Weights of a small multi-label image tagger.
Model: 5.28M parameters, 48-pixel images, arch resnet, norm batchnorm, activation relu.
Training: soap at rate 0.0023, batches of 128.
Data: trained on photos with spoken descriptions (Open Images, Localized Narratives), 203450 training examples, 10.3 epochs.
Rows from block 5 of a small multi-label image tagger, named by matrix and row number. Rows with one number belong to one channel. Each number is 128 + 24 x the weight over its row's rms, rounded and kept within 0 to 255. All counts start at 0. After the name is the row's rms in percent of the matrix's.
After each channel's rows are labels from the 100 images, of 14976, where the channel reaches its highest value: "responds to" is what is common among them. Only what is clearly more common there than usual is listed. The data: photos with spoken descriptions (Open Images, Localized Narratives).
# convs0: first 3x3 conv (model.blocks.5.convs.0.weight, 128x128x3x3, each kernel summed), inputs 0-63
# convs1: second 3x3 conv (model.blocks.5.convs.1.weight, 128x128x3x3, transposed, each kernel summed), outputs 0-63

convs0.32 099 [139 132 159 117 128 110 108 146 160 116 139 103 167 145 115 123 127 131 134 141 136 157 122 152 126 146 108 107 133 148 128  83 135 120 117 143 147 122  93 135 126 189 120 154 135 100 118 192 134 141 146 143 147 131  84 160  94 113 103  95 130 129 103 123]
convs1.32 097 [144 101 146 183 134 119 115 171 136 108 193 129 121 122 121 159 137 111 151 134 118 113 148 166  89 133 150 136 130 142 143 122 128 127 115  95 112 122 123 146 126 148  78 153 142 150 126 162 109 103 130 127 141 141 100 130 161 119 147  84 106 141 104 155]
responds to: text has "sky"

convs0.56 092 [127 148 112 121 118 166 159 143 121 156 149 103 140 157 140 156 161 144 141 131 144 175  95  93 116 136 151 136 106 101 103 139 143 124 159 156  79 170 146 117  90 107 106 141 143  91 129 143 113 102 151 126 146 119 114 108 163 130 145 122 119 105 147 124]
convs1.56 082 [111 126 124 153 145 144 176  83 178 138 139 177 118 110 148 125 129 151 109 154 131 133 112 103 109 137 160 145 119 125 154 148 105 118  89 155 120 132  79 118 150 130 149 156 173  97 130 151 121 104 176 121 162 143  97 106 120 118 184 114  80 128 154 147]
responds to: text has "people"

convs0.127 087 [136 153 100 125  94  93 145  95 127 122 155 124 121 140 146 146 123 131 145 119 148 161  97  97 139 116 103 132 109 159 100 152 109 145 117  97 113 176 116 115 100 127 142 152 154 133 118 150 162 134 122 118 151 104  98 131 122 122 131 144 137 169 146  66]
convs1.127 100 [153 156  94 131 101 124 155 157 126  97  81 133 116 133 180 102 141 128 143 187 120 159 101 141 136 139  97 126 142 137 126 132 147 107  98 138 105 152 123 163 157 144 109 138 163 131  91 102 186 129 146 155 113  82 126 123 121 144 141 157 138 129 159 107]
responds to: text has "people"; text has "standing"

convs0.126 110 [156 113 163 100  85 141 116 157 132 126 173 128 145 144 163 120 125 139 143 143 113 107 127 113 102 131 129 138 108  88 143 126 134 133 144 144 124 136 119 113 140 141 106 107 116  94 105 141 154  92 113 161 120 147  88 175 117 122  81 103  96 175 137 100]
convs1.126 092 [122 121 115 112 107 128 148 177 158 127 140  89 145 137 131 115 142 124 126  89 123  99 110 130 137 120  95 117 138 104 103  93 134 143 157 149 145 151 126 162 107 153  88  98 144 130 103 107 105 109 138 102 145 118 134 115 126 129 114 147 124  83 103 155]
responds to: text has "lights"

convs0.88 088 [122 104 119 110 120 117 144 121 154 149 139  89  90 173 114 121 117 141 131 144 135 124  87 121 141  93  82 103  93 167 147 151 169 185 131  89 147  75 150  88 119 121 109 142 104 158 130 104 114 126 177 163 176 116 133 140 177 115 135 129 111 123 166 175]
convs1.88 086 [109  77  91  92 105 149  92 135 109 178 133 100 134 149 124 114  97  96 173 126 118 125 108 129 152 133 131 142 140 123 104 126 122 121 124 171 116 136 172  75 118 129  92 150 175 113  89 115 178 142 166 138 144 132 163 144 107 159  94 130 120 113 102 107]
responds to: text has "wearing"; text has "woman"

convs0.62 129 [121 119 134 119 151 125 130 129 118 152 129 122  96 137  88 139 125 159 125 142 133 105 116 155 136 154 147 101 156 114 119 117 147 117  79 125 114 128 108  97 140 154 160 154 123 100 140 103 166 136 142 131 148 183 120 136 111  69 123 146 149 129  55  55]
convs1.62 104 [113 164  94 133  82 113 146 155 139 128 124 121 114 123  68 122 141 119  99 108 102  77  88 110 124 117 109 140 122 166 106  96 140 124  93 129 130 107 176  96 133 149 152 116  89  83 114 118  99 166 122 148 145 131 134 135 104  86 145 106 104 168  89  93]
responds to: text has "trees"; text has "sky"

convs0.23 102 [101  90 124 133 130 142 113  86 134 134 119  93 130 135 141 157 130 150 131 126 112 129 100 107 129 125 169 216 153 110 104 157 125 132 103 164 139 164 164 131 123 112 155 148 126 121  87 163 109 118 114  78 166 110 109 119  88 170 147 128 157 132 135 142]
convs1.23 093 [132 103 105 130 104 110 114 111  95 117 119 171 135 143 139 137 141 138 132 111 135 117 115 100 139 140 109 143 225 151 166 150 141 144 116 161 117 136 107 143 114 144 159 130 136 154 115 136 109 129  97 114 167 105 138 110 139 118 174 111 114 115 123 144]
responds to: text has "building"

convs0.107 101 [126 127 152 113 149 140 114 130  67 144 118 168 150 119 121 146 154 140 172  68 152 123 120 178 135 110 110 144 110 148 104  98 132 148 140 177 105 118 114 116 134  92  87 143 128 125 151 112  99 122 129 123 115 146  93 117 148 153 145 166 183 118 122 149]
convs1.107 109 [107  78 123  97 134 125 180 124  97 140 160 122  96  87 137 111 118 130 127 121  84 101 170 122 135 139 177  84 147 202 138  97 114 115 139 124 140  97 136 162 147 133 149 122 157 160 143 133 109 120 124 132 172 130 137 144 153 100  65 138 159 108 131 139]
responds to: text has "woman"

convs0.69 102 [137 151 125 119 120  98 141  76 112 156 133 149 130 135 128 164 139 100 153 125 128 101 120 123 143 143 125 124 109 131 106 146  91 103 122 138 133 132 111 107  96 118 145 195 165 147 143  93 108 107 151 121 142 145 138 164 167 143 137 164 150 112  72 105]
convs1.69 090 [ 96 121 128 129 118 157 148  95 125 154 132 139 142 129 136 116 147 141 168 112 123 131  95 115  87 136 138 145 174 142  78  98 113 116 110 165 148 158 136 123 114  99 130 117 149 123 132 129 163 129  67 126 123 124  77 102 159 132  85 141 146 143 151 126]
responds to: text has "sky"

convs0.64 087 [115  98  82 120 108  68 113 128 144 112 133 107 140  98 118 145 171 142 137 130 138 119 129 103 124 139 124 121 140  93 141 113 113 129 164 144 107 108 131 136 122  48  67 116 159 161 118 188 102 127 153 108 137 130 120 132 128 160 142 129 149 126 125 128]
convs1.64 103 [118 135 139 102 106 148 128 161 161 143  80 198 170 126 128 136 129 149 106  92 133  97  99 148 205 126 145 149 139 139 123 122 122 121 157  83 118 115 130 121 138 104 105 128 134 147 119 113 125 162 127 126 142 139 169  91 118 155 153 138 152 128 153 123]
responds to: text has "lights"

convs0.80 103 [148 159 179 120  93  82 140 134 170 139  90 157 133 165 125 112 201 142 118 125  79 133 147 131 171 134 131 124 135 147  71 127 169 112 120 115 143 125  97 133 139  99 106 144 102 144 132 113 155  92 133 144 117 141 103 122 181 144 147 123 123 111 122 120]
convs1.80 104 [110 134 155 148 150 113 131 186 136 113 129 133 160 136 128 149 145 167  98 173 136 185 173 102 156 128 106 132 105 144 122 116 125 162 164 141 143 130 131 156 120  95 154 129 105 130 132 109  95 139 156 123 152 127 106 120 101 128 135 143 112  95 167 136]
responds to: text has "table"

convs0.1 097 [111  92 134 121 136 138  98 134 100  98  58 117 107 156 118 143 103 130 117 134  98 160 169 112 137 105 125  95 166 141 166 138 131 148 116 127 130 107 101 153 131 162 149 173 127  88 151 131 119 102 139 100  88 138 119 144  85 160 139 114 104 127 148 187]
convs1.1 098 [141 124 162 174 152 150 133 118 145 133 127 126 168 137 138 142 119 133 130 108 119 158 122 136 150 104 120  89 148 154 112 156 127 103 197 109 140 115 123 113 107 112 115 141 145 109 174 105 110 152  70 139 108 139 144 101 123 125  96 124 131  88 113 129]
responds to: text has "man"

convs0.108 105 [109 158 126 134 150  62 100 124 151 142 103  87 127 123 140 116 122  91  95 156 191 149 144 111 187  77 101 144 120  96 102 147 166 168 116 136 120 124 164 121 171  88 145 141 145  96 135 124 136 119 107 124 129 134 138 107 158 139 137 149 162 141 141 128]
convs1.108 094 [ 93 126 120 133 140 111 115 129 154 110 117 129 123  87 158  92 127  83 152 128 115 136 155 107 155 104 107 114 165 122 111 129 201 129 119 157 142 125 147 163 103 138  87 115 144 130 127 123 139 151  88 106 114 103 131 116 107 131 116 133 156 140 134 139]
responds to: text has "people"

convs0.103 080 [151 118 139 163  87 107 104 171  92 123 185 120 126 144 148 177 157 129 112 132 104 136 145 111 124 128 124 133 157 101  89 101 153 124 132 168 146 130 137 153  97 117 119 169  83  97 142  78 143 134 112 126  81  96 145 141 115 133 166 138 124 126 140 110]
convs1.103 103 [173 134 118 145 134 157 143 115 134 152 164 145 132 112 139 136  87 166 140 115 113  92 105 134 134 140 135 107 155 132 143 100 127  76 126 135 135 118 139 150  74 112 158 124 125 168 150 147  94 136 155  81 104 102 138 115 177 148  92 131 104 154 114 112]
responds to: text has "standing"

convs0.7 094 [146 139 138 106 149 108 131  93  88 117 105 179 129 168 157 141 154 112 152  81 122 119 123 120 119 131 127 127 124 154 122 103 149 118 100 147 118 137 112  76 126 132 149 158 149 164 118 166  94 110 126 128 150  64 144 215 115 121 160 172 104 107 109  85]
convs1.7 109 [147 161 149 138 106 145 148  99 125 148 130 111 137 135 136 104 143 106 118 129 155 192 111 132 114 155 117 161 126 108 110 109 156  92 123 144 121 164 130 118 139 143 139 186 163 150 103 157 128  95 129 143 148 131 144 147 116 122 166 172 138 106  96 117]
responds to: text has "trees"; text has "sky"; text has "plants"; text has "grass"

convs0.59 082 [135 108  99 118 170 152 128 146 137 158 121 138  85 150  96 164 148 111 151 154 164 131 121 109 114 146 119 124  83  78 125 134 177 103 109 128 127 151 137 158 105 125 154 151 130  76 150  94 130 122 123 145 102 111 146 146 108 105 138 123 162 173  92 148]
convs1.59 098 [103 144 184 117 112 137 102 142 132  74 108 132 122 107 108 101 145 118 137 166  99  98 132 122 106 110 118 117  73 179 116  69 127 127 131  98 104 113 119 122 160 101  93 136  76  97 112 120 135 114 131 112 163 147 128 124 150 129 127 152  88 139 122 188]
responds to: text has "wall"; text has "holding"; text has "man"; text has "sitting"

convs0.28 087 [126 104 146 108 144 103 109 124 128 189 129  97  89 118 147 152 131 138 151 130 101 132  68  82 146 172 125 139  99 101 110 142 150 188 104 137 146 140 112 118 111 152  79 107 136 156 105 148 114 125 145 113 179 134 119 147 189 126 110 166 142 133 167 128]
convs1.28 094 [146 156 122 152 109  89 140 128 141 149  85 122 127 104 189 133  81 112 112 114 125 126 144 135 123 122 122 118 157 161 131 115 135  90 112 161 136 166 146 137 119 118 168 147 191 124 174 128 113 157 134 113 151 133 109 126 145  83 126 136 139  95  94 123]
responds to: text has "standing"; text has "wearing"

convs0.22 087 [124 100  96 131 102 101 131 115 164 174 132 159 143 142 130 136  94 143 127 135 101 113 159 112 126 148 138 142 125 131 130 125 117 118 117 147 108 112 103 106 130 137 122 100 103 157 138 160  98 109 110 163 106 139 139 128 158 141 151 128 166 110 133 156]
convs1.22 090 [135 118 118 140 180 142 135 111 145 160 103 173 129 111  96  95 134 165 146  98 132 157 114 112 126 131 143 142 128 111 101 164 105 129 193  59 127 113 107 136 115 141 108 155 124  89 140 145 111 131 133 131 127 101 141 152 152 109 112 115 149  99 111 101]
responds to: text has "lights"

convs0.18 095 [124  93 102 115 134 124  96 146 110 156 122 114 142  87 122 108 150 134 149 121 129 155 155 113 156 140 113 183 135 171 159 103 121 124 148 150  97  80 112 158 110 113 135 125  92 127 152 150 142 130 123 153 125 109 146 111 120 139 117 111 109 131 116 142]
convs1.18 090 [137  89 120 159 145 159 108 113 110  85  98 132 136 135 151 131 136  96 143 140  90 106 161 127 119 133 134 118 123 168 126 143 106  91 105 126 115  99 132  96 129 130  92 142  90 135 152 125 133  98 153 113 137  97 107 113 104 143  95 110 131 110  95 139]
responds to: text has "wearing"

convs0.0 075 [138 150 159 138 136 131 134 132 155 101 115 142 120 172 149 166 210 133 175 152 136 121 114 157 130 135 143 101 150 130  82  90 105  96 158 129 162 120 129 124 147 126 162 153 154 114  81 126 111 124 104 107 111 103  99 126 115 117 119 143 131 110  96 109]
convs1.0 104 [171  87 120 148 132  97 116 110 112  80 141  90 163 144 112 130 130 182 142 149 123 148 153 152 195  95 135 122 124 126 117 148  61 166 100 103  99 199 109 118  98 122 140 148 100  84 123 144 111  95 128 133 135 147 134 141 155 120 140 127 120 124 104 148]
responds to: text has "standing"

convs0.91 093 [136 119 107 152  90  97  80 152 132 127 111  87 184 149 119  69 158 166 160 141 116  85 134 114 147 122 130 147 133 112 113 130 110 120 107 116 139 123 118 144  96  97 141 113 174 153 115 116 175 140 146 140 154 173 127 136 170 105 155 130 174 120 157 119]
convs1.91 099 [145 175 120 185 105 139 102  90 166 152 126 142 153 134  97 111 144 120 134 128 122 109 106 114 155 135 120 158 124  81 153 136 158 164 167 147 113 132 127 126  91 115 152 123 144 158  99 115  99 143 150 195 172 147 164 133 109 122 147 124 129  92 140  74]
responds to: text has "man"; text has "wearing"

convs0.90 088 [136 108 102 135 138 124  48  89 146 126 140 102 112 137 147 105 172  87 148 198 142 147 124 131 109 125 115 173 138 149 163 114 117 120 156 137 140  92 153 134 132  96 143 152 113 135 111 180 124 133 142 111 119 144 138 155 144 107 133 159 124 125 143 139]
convs1.90 089 [142  95 128 120 117 126 117 119  99 114 119 148 121 143  88 120 149 120 103 188 126 116 167 135 140 141 107 158 150 142 133  89 122 106 126 108  83 117 166 123 167 129 111 166 116 100 160 116 105 114 105  88 172 109 169 163 167  92 101 123 104  93 156 129]
responds to: text has "holding"; text has "man"; text has "sitting"

convs0.12 091 [123 114 124 131 106 107 121 153 132 120 131 112  99 154 197 145 160 163 152  60 116 119 119 102 117 147 122 139 114 138 101 116 150 137 114 112 149 173 153 114 168 155 164 139 179 125 133 116 137 130  92 105 128 120 123 155 139 146  92 144 133 107 119 144]
convs1.12 094 [135 132 109 117 152 154 106 130 138 140 120 148 122 135 130 163 185 140  93 123 132 156 110  74 158 146 120  95 106 142 109  99  92 143 105 145 132 168 136 144 139  70 148 133 160 118 149 118 147 122 116 140 158 181 130 116 154 136 144 102 146 149 153 152]
responds to: text has "people"

convs0.68 094 [102 119 121 133 110 110 140 135 112 128 112 123 127 175 155 125 143 181 134 128 145 120 146 108 132  88 135 164  97 149 140 119 138 122 130 130 146 111 107 138 129 165 126 143  92 131 128 103  95 118 135 181 142 108 122 163 118 152 116 105  88 138 133 107]
convs1.68 099 [137 135 136 120  98  66 146 117 162 149 146 143 136 118 103 118 151 149 146 128 146 156 107 154 145  98 123 179 167 122 152 157 122  80 142 136 164 143 112 147 107 128 116 127 109 101  79 157 140 131 127 113 150 112 108 156 159 117 109  85 126 173 163 136]
responds to: text has "table"

convs0.95 081 [108 159 136 140 111  95 123  97 145  94 109 125  96 167 158 133 118 163 133 141 108 133 102 160  91 155 132 125 141 119 144 129 103 148 184 155  93 133 111 147 147 156  81  83  97 125 113 165 116 142 122 193 153 117 113 160 113 125 172 149 113 139 148 120]
convs1.95 098 [146 120 124 112 109 128 111  85 135 143 187 114 149 130 102 137 113 117 143 139 137 152 139 148 111  75  94 131 173 105 129  88 129 114 156 158  78 133 140 160 118 143 125 112 144 107  90 134 128 128 113 129 153 151 137 158 136 145 138 139  98 197  95 138]
responds to: text has "two"

convs0.71 109 [126 162 133 116 157  90 133 136 140 126 124 103 131 103 145 116 160 106 111 129 122 120 163 136  93 143 108 148 135 126 106  88 131 194  86 137 122 138 115 164 113  70 149  82  87 126 132 153 172 154 133 128 116 140 136 164 127 123 156 127 116 125  87 143]
convs1.71 091 [149 127 130 146 117 103 118 114 149 165 130 143 103 115 147 133 140 181  91 138 167 140 121 127 154 135 134 104 119 152  92 103 123 137 115 125  66 113 124 115 186 117 135  93 104 159 112 166 113 105 154 141  98 162 131 122 148 104 169 142 129  96 131 106]
responds to: text has "sky"; text has "plants"

convs0.35 094 [127 137 140 111 154  88 146 156  99 120  93 140 167 149 136  74 110 113 147 142 202 140  82 149 126 139  85 115 113 133 154 132 117 122 137 106 144 109 135 136 145 137 127 132 149 109 148 103 127 136 131  50 118 129  93 136 136 118 120 106 122 171 150 107]
convs1.35 084 [135 132  83 131 104 168 106 126 104 110 144 129  97 136 182 139 109 125 104 100 110 147 148 121 150 115 161 103 127 148 151 158 109 138 145 101  92 130 118 127  95 130 150 155 144 120  84 130 149 115 106 115 158 121 110  79 126 101  87  76  91 124 152 105]
responds to: text has "people"

convs0.38 111 [105 141 128 161 114 104 125 140  79 158 147 171  93 162 146  81  74 105 131 134 119  94 128 155 127 108 102 148 163 120 148  99 134  99  90 165 125 137  85 126 122 125 120 103 142 130 139 150 192 161 130 173  74 131 133 125 116 119 101 104 127 121 133 100]
convs1.38 089 [163 151 109 134 121 105 139 142 107 139 162 156 109 161 111 113 102 118 112  96 105 158 105  88 149 125 151 127 101 118 160  98 121  96  88 103  97 132  86 157 132  99  99 125  57  97 169 112 129  99 120 192  73 122 137 157 129 143  87 120 148 128 131 133]
responds to: text has "woman"

convs0.50 088 [ 87 142 207 118 129 126 151 147 130 118 147 128 119 171 127 127 118 107 127 126 113 146 110 122 149 163 104 100 100 115 143 131 159 144 126 119 111 141 112 112 123  93  79 130 166 165 145 105 125 115 108 101  93 149 148 172 153 127  83 120 104 146 117 108]
convs1.50 098 [ 98 124 129  94 101 155 114 159 101 112 170 110 124 112 125  94 159 120 156  88  95 143 127 139 143 104 115 152  89 156 105 108 158 194 118 147 119 133 133 120 149 108 165 124 159 112  78 142 140 106 153 123 102 170 114 163 135 143 143 132 129 119 139  91]
responds to: text has "man"

convs0.75 102 [144 134 128 110  77 122 161 109 133 151 122 142 147 127 142 164 145 136 163 137 105 141 165 107 148 145 118 131 123  80 140 122 116 115 127 163 104 110 117 142 131 139  84 133 118 128 116  83 166 153 112 139 159 145 125 138 118 109 114 173 125 152 122 126]
convs1.75 105 [129 107 111 134  92 118 218 140  93 130 137 111 124 148 143  56 140 110 104 138 140 171  87 110  96 114 129 139 138 125 106 132 124 160 134 129 120 177 156 157 126 172 142 126 114 177 156 116 123 145 156 185 153 173 104 109  98 168 135 148 153 135 103 142]
responds to: text has "table"

convs0.104 111 [125 109 111 151 174  78 143 114 119 121 128 121 140 168 115 154 149 140  94 109 153 180 142 136 157 122 115  96 129 122 130  92 100 101 106 118 147 138 112 113 106 138 146 188 108 169 135 124  96 132 110 161  96 139 136 129 128 128 102 159 103  99  89 173]
convs1.104 097 [ 99 138  97 162 145  76 122 116 125 136 119 139  82 119 123 101 145 120 131 136  93 144  82 145 165 154 165 155 126 102 120 103 129 113 111 131 102 127 154 147 165 157 160 151 144 125  98 122 100 132 113 130 116 106 121 109 106 180 114 123  92 129  88 139]
responds to: text has "grass"

convs0.40 102 [ 82 114 109 121 131 106 132 152 118 159 120 136 151 120 152  72 130 162  72  97 126 134 119 150 117 170 123 111 163 124 132 120 117 130  91 146  93 119 106 146  92  99 134 152 144 134 140  93 150 103 118 202 136 138 146  99 115  96 124 115 154  97 145 129]
convs1.40 097 [117  90 102 129 126 116 112 127 147 165  88 170 118 152  99  97 135 102 102  78 108 119 185  77 106 117 169 165 128 115 147 109 143 112 123  81 126 128 130 171 130  85 121 115 117 134 139 122 115 146 120 183 143 142 143 112 137 133 109 147 123  86  73 106]
responds to: text has "man"; text has "wearing"

convs0.81 095 [130 145 172  85 126 107 133 105 116 150 131  97 122 126 111 127 117 110 153 125 161 172 165 133 173  67  93 137 138 110 157 133 177 128 114 122 164 139 123 133 118 128 135 115 121 192  98  97 172  95 151 110 124 148 138 134 108  95 129 120 148 109 135 130]
convs1.81 108 [108 145 128 119 186 162 113 121 144 141 107 107  87 136 140 122 136 154 130 116 135 138 158 141 140 161  92 151 130 121 125 130 107 134  92  88 124 190 127 140 108 159 134 100 137 163 121 138 167 147 138 126 129 117 155 163 165 160 182 124 189 140 113 129]
responds to: text has "grass"; text has "plants"

convs0.113 092 [104 109 123 158  81 161 165 146 126 118 154 130 121 163 147 118 155 106 169 149 163 145 160 125  71 124 113 140 139 125 138 138 119 122  77 133  98 126 128 132 123 130 129 123 102 113 110 134 135 120 111 152 151 114 164 139  90 112 173 158 114 133 103 115]
convs1.113 094 [124 105 139 114 128 168 131 121 128  91 110 114  96 147 152 127 138  93 134 172  99 119 116  86 106 128 118 146 138 194 164 112  84  86  99 106 165 113 156 112 129 131 130 153 140  98 159 114 110  89 154 110 141 129 151 139 104 141  97 101 128 136 125  81]
responds to: text has "holding"; text has "woman"