Weights of a small multi-label image tagger.
Training: soap at rate 0.0023, 16300 steps, batches of 128.
Rows from block 5 of a small multi-label image tagger, named by matrix and row number. Rows with one number belong to one channel. Each number is 128 + 24 x the weight over its row's rms, rounded and kept within 0 to 255. All counts start at 0. Numbers have three digits each. After the name is the row's rms in percent of the matrix's.
After each channel's rows are labels from the 100 images, of 14976, where the channel reaches its highest value: "strongest on" is what is common among them. Only what is clearly more common there than usual is listed. The data: photos with spoken descriptions (Open Images, Localized Narratives). In brackets: how many of the 100.
# convs0: first 3x3 conv (model.blocks.5.convs.0.weight, 128x128x3x3, each kernel summed), inputs 64-127
# convs1: second 3x3 conv (model.blocks.5.convs.1.weight, 128x128x3x3, transposed, each kernel summed), outputs 64-127

convs0.7 094:132155161145073134140128130132129152102118186119119158115140103107128146131158136133138148152115119119169137097136135147145113115104134133155158118174133098101137117138131111100130128139162104
convs1.7 109:132171159154120112136112170138105129122117150128183147117134132143139198118154112127131111121140125131103089110144122106161114161112124161145144106176147113156157170110203119106135151124170118
strongest on: text has "trees" (73); text has "sky" (57); text has "plants" (36); text has "grass" (28)

convs0.22 087:149099144114099087114094052122167142131143097182096115157155120095135151127105121123125114141161121141174158122094153093129101082152103183127166136121097134145134180109146099127124100133124178
convs1.22 090:140142172113111112153174068100082139122120102137106095126124110131125116157133140103072140103108123152167097096090144119133097115134078145140118152120101170134120111132111116121127147101126166
strongest on: text has "lights" (28)

convs0.23 102:144141128114131130114143180140129111113125168123139159157092108145129098168119125131107121110112115164159088154098126091124129130143122082133104117203133112103118102151151121128140130089123111
convs1.23 093:122111126122124123137136115144118054112153064087136166124117164088108127160139151164152151108122126095136123086163101129122085104114086104132133130134131135120088083109157104102163144125145125
strongest on: text has "building" (27)

convs0.127 087:088139140108129115141107088131114174087133100097125145161143147130146166111119106119140109147124084117100138133141135175086095141135134162168127126155140075140102150166116069148104144150184141
convs1.127 100:139107112120077129108133096134156103102133126090125146126107162112096129148154136146144126142126185161102156107110130082095103120171123165153176104132140132144112131126101121171142104155112136
strongest on: text has "people" (51); text has "standing" (48)

convs0.104 111:158139142143140116114105153133129113086119137122177166125127147129138082115109103160110195123062162121142133127127141145120107152142163166135121094104133134154120134081139148136128104138110131
convs1.104 097:090194122096102146114106115112144122146128134079160101112103103087118135091161156141117145162102123135122155121111131144150114090114150114154123087107088114130152130113103130143105093073111114
strongest on: text has "grass" (27)

convs0.59 082:129100109123072141091158090137130161087137097116133090139120127164152113127120161125077139121121150140176092115147124112132101162145129177124143094148153122126122101156148125100106136116147123
convs1.59 098:121095127081125140097117106094127125092111101119136095105106126137106139111144110109107103148139095108180116117114169126151152114148133141155091136132093115141143104149119139120167110139158091
strongest on: text has "wall" (46); text has "holding" (43); text has "man" (37); text has "sitting" (33)

convs0.75 102:114128093129077129100187137128181114164103158123087128098146118122139151131147133120116122121143114150102116147122115106117144208110146120121127103182112103098138082097087175145158135094102117
convs1.75 105:123110116120112112123108165115111151130135165124110152155141112110133118136155124127129154099109148135120176155123162115135141111110125126142139133184128125141116105105092118125162128115106160
strongest on: text has "table" (30)

convs0.88 088:132104132150113126126156105141121069165148130140113123128101129136146099137139109111118141135152170090141140130123129119085145163146118131099085095108134135101121156110137158139113135138160128
convs1.88 086:144151119118105123153102122095111121157071137122123134106139111106167117148074108114122151122149081139143129130112154144123104088139097143082085111110115134126114123117100137096135124134162154
strongest on: text has "wearing" (36); text has "woman" (30)

convs0.0 075:136131101138152154121128075146098124111124128093137152165141153133110118106134121131140122120117143143083139136111116134169076115110134095129184109166166144151160095087142123087145119087108124
convs1.0 104:119130120129148133135118105090112142096112135111114113177137153135151142103117114140105119121119121084102112137173165077112127114152112129104098136122133122097127126137129159130130062124130127
strongest on: text has "standing" (49)

convs0.103 080:131147141104161164127099139158111126125148187098150121132111139147091109096137124116116150150144198117137154103123122135103101148153086120142104096123086165136124109105109107157138125129109117
convs1.103 103:130169091149141101174093168122181110139130143160165141117112094105154114164110165104138153118153126093126106120109106133153142103166128122125094118109099109126136158121121116181117129149121169
strongest on: text has "standing" (50)

convs0.56 092:121084088109078145132109097131125129146137147136192123153117160128106096130126106144145177155076187129171119095124119131123098140095116104118107100109131128116129131147140120134144111197155111
convs1.56 082:086113109119114119156104115099120135142138138102109132180127117156117140126093166155156152140136124132091102104084093118111143128103127108150156129092142119081110154129129186134126129135137106
strongest on: text has "people" (43)

convs0.64 087:127073154151098108114096112127136136132112129141148156130150100094142122107118170138137159114161130127146121083139157093159172142190120145136096102166133131153120115149118134120122136135150186
convs1.64 103:139116150124108144139153135110163140078145135118142146167118189133102125097145170128082126145151138102110137113119151129152110148107101114178168182157104097155123126121123153150124141138101142
strongest on: text has "lights" (31)

convs0.126 110:093117151127143106141139139151099171111126121163135145131098163128137086116154133104119147137087119115129114122121107108102099157086080146103125182113150164126159111115148114121135187109145199
convs1.126 092:128093102117125104110089145126074162143118108125167090112124108131145117079142117093176103128109131153098126102085106113123127078106164148139153122108119112163134121093120062126059140106102154
strongest on: text has "lights" (40)

convs0.76 101:113112100122137133152134123130149094113118183155123133106140139133099177140169109140154139068112126123114154090124111136095131122119099149093162115088072062165150142119072089104119139117117112
convs1.76 113:131110142141163176149154151115115109102153136127146112132088089109134155160112155088141116139169173135144134110166120153110108153127144183119179118191090105152129150145089133098178101133094091
strongest on: text has "sky" (54)

convs0.16 103:131150110125133095123129126118137137127140140235079148105170134126126191097114119092125103143121159137155115153122144143098095149161135128122153134139090139132140119083136152142127133099157159
convs1.16 099:147124142126120131130166137119118086111104140146114141131154144138079157139115144120113119120099142197146115105132147136111133130122088142086130161175087149178123129176131156116180159116103137
strongest on: text has "sky" (51)

convs0.95 081:102108129121150094126107101121141125161093145111164135074092114093127121174162170162125144082153142138116117134112148127154131116151155125150152115153144125098126125110098118124127098119160108
convs1.95 098:167125125101140083110140141091151136130135142151125113125120090180110100119119136115120152130134124075126094120135140160114173129096129127141125098085115139111117140119122145178188071112139113
strongest on: text has "two" (27)

convs0.60 091:100126129157131133117119149111100174131161136169132113173127147141097136077121090160101143136148125113083137126119127113097144111152138134092071158129127131136136152145133136087154117161078096
convs1.60 100:085139106079157154119134118152136164106121116117158111104128143119153124134111130118147133128108146115136177131100105098122090111110157130126137148124092129129141168122121132117125178106137130
strongest on: text has "holding" (43); text has "man" (42)

convs0.86 110:149146109125133092071130115126103111144129172136186135086099101108138114094097119129125129167115072143163168118132127120112129144151127120122160136156101116137166112151154140152121121115124114
convs1.86 100:137143089118153092127123142138120140166143138139121134180127151134171106095115128130092134156167167123160155110133123092141129109119133135102111144161110126113102120131108131177161176132158117
strongest on: text has "holding" (36)

convs0.91 093:110115137103091165135122103088103116174154128170105150154137155110118123142136127128116104128082129112145145153126129135115113118145101107130124161143088119143145157157120102149080123096169124
convs1.91 099:128098161137181131112144121151157130143086127118145155151141132134128113139143139119135122125128167091123164141131178101149160132133132091107157133139134143137170147185115113112139133102111148
strongest on: text has "man" (34); text has "wearing" (32)

convs0.50 088:127165122127156115137096137108105121137192153148121126126166154162147092115129129132130162153133123140105138129124149146080158163077088138158109116142099119126124151167139109066097138109116144
convs1.50 098:101127124152138162087151107166112140147119153141172130152115100157086138158169131120146145188112118132133152141128113145126197136141110151115114133125117101140107145151123115130139092133096165
strongest on: text has "man" (31)

convs0.62 129:100120145132100139128154110104141101094147149152132116109104103173113155114113135171158117105162113130087151117130116094122132152092118148145086095160143142142162120112179099144141121163119134
convs1.62 104:115137111120137126090091118089146117109107117106117139107134127106159111121125093134148093094087099142147112119132084164107121108107128093108110093109113125122154110109163167135105121144088125
strongest on: text has "trees" (66); text has "sky" (51)

convs0.122 112:091100095124138079139124069127085132163143154106152165132145101121155101145129139112122098169104121151136105116145096153128081164146107144141142095151104167165136136139141141113144146174098135
convs1.122 097:116141105119175143147148085166090146190125126134137147103134127138128132148159089141104107127150123127155139159131103134146119123187153118128178124160157178162150115108141117155116096113118097
strongest on: text has "sky" (52)

convs0.105 100:146105130116158110111140150081126126124113142133114115120101183114151168135156134113145148146157131101122084145115095130115125116125082151128196103104126107104138095140093122160121191137109117
convs1.105 091:142149101136114146119120094121140157128099112146135110140096133135107143140132130094207134116136137115109109148118100136128132127110135138142165144084128133128081103105150125137109128134135123
strongest on: text has "sky" (57)

convs0.112 080:180145125107078104085131086117132112113138162160120137126154096131101147090125078131121103122195156107148075121130134110092118152135130154121150162134146147116143132140103096120132116151103160
convs1.112 099:142159167126129110100132138133090102114133174125159137136131128116072146140142141116138107133122143139134111102135152126135139172131099133167119151161152139178135104095236103138107151182153136
strongest on: text has "trees" (63)

convs0.113 092:141105114119119132135180084141081088113124154144150096146185132100117123152132106136129096153147153143110095174128136092127113153080101129119068126171139162160136132130134097126130122134175133
convs1.113 094:138116150106108123142139150141105108127132089109125159092121115094109104122094135135187173156126167098119126116126127093098132106131135086107099136143145122150089124104100131127084108133072133
strongest on: text has "holding" (36); text has "woman" (35)

convs0.28 087:121136106094158102154127142131117109068139147124112137137154123150104133104099171125121102108117170175150144134140115139140108102120136138145140114159140131093124106136096106131119116175130106
convs1.28 094:107144140128111160102131149148146123148094082146162140088119121149136127131171111130138191141146151158154111083179134131124099130094107155127158120137139114154118121187121116153119121137170149
strongest on: text has "standing" (49); text has "wearing" (34)

convs0.18 095:106120117080127148110150133097074156144130211133125148092058160121143121125128144155133127172114112120138157144125131101154119163173134169099091109148127145104131148118126082137101089151129155
convs1.18 090:133103099126181123108118138128138132088143091119106101080119115110154111136094080141107143152119128078055097104109172084139117106117132107161133126144136125126132118122101179176087102146146140
strongest on: text has "wearing" (30)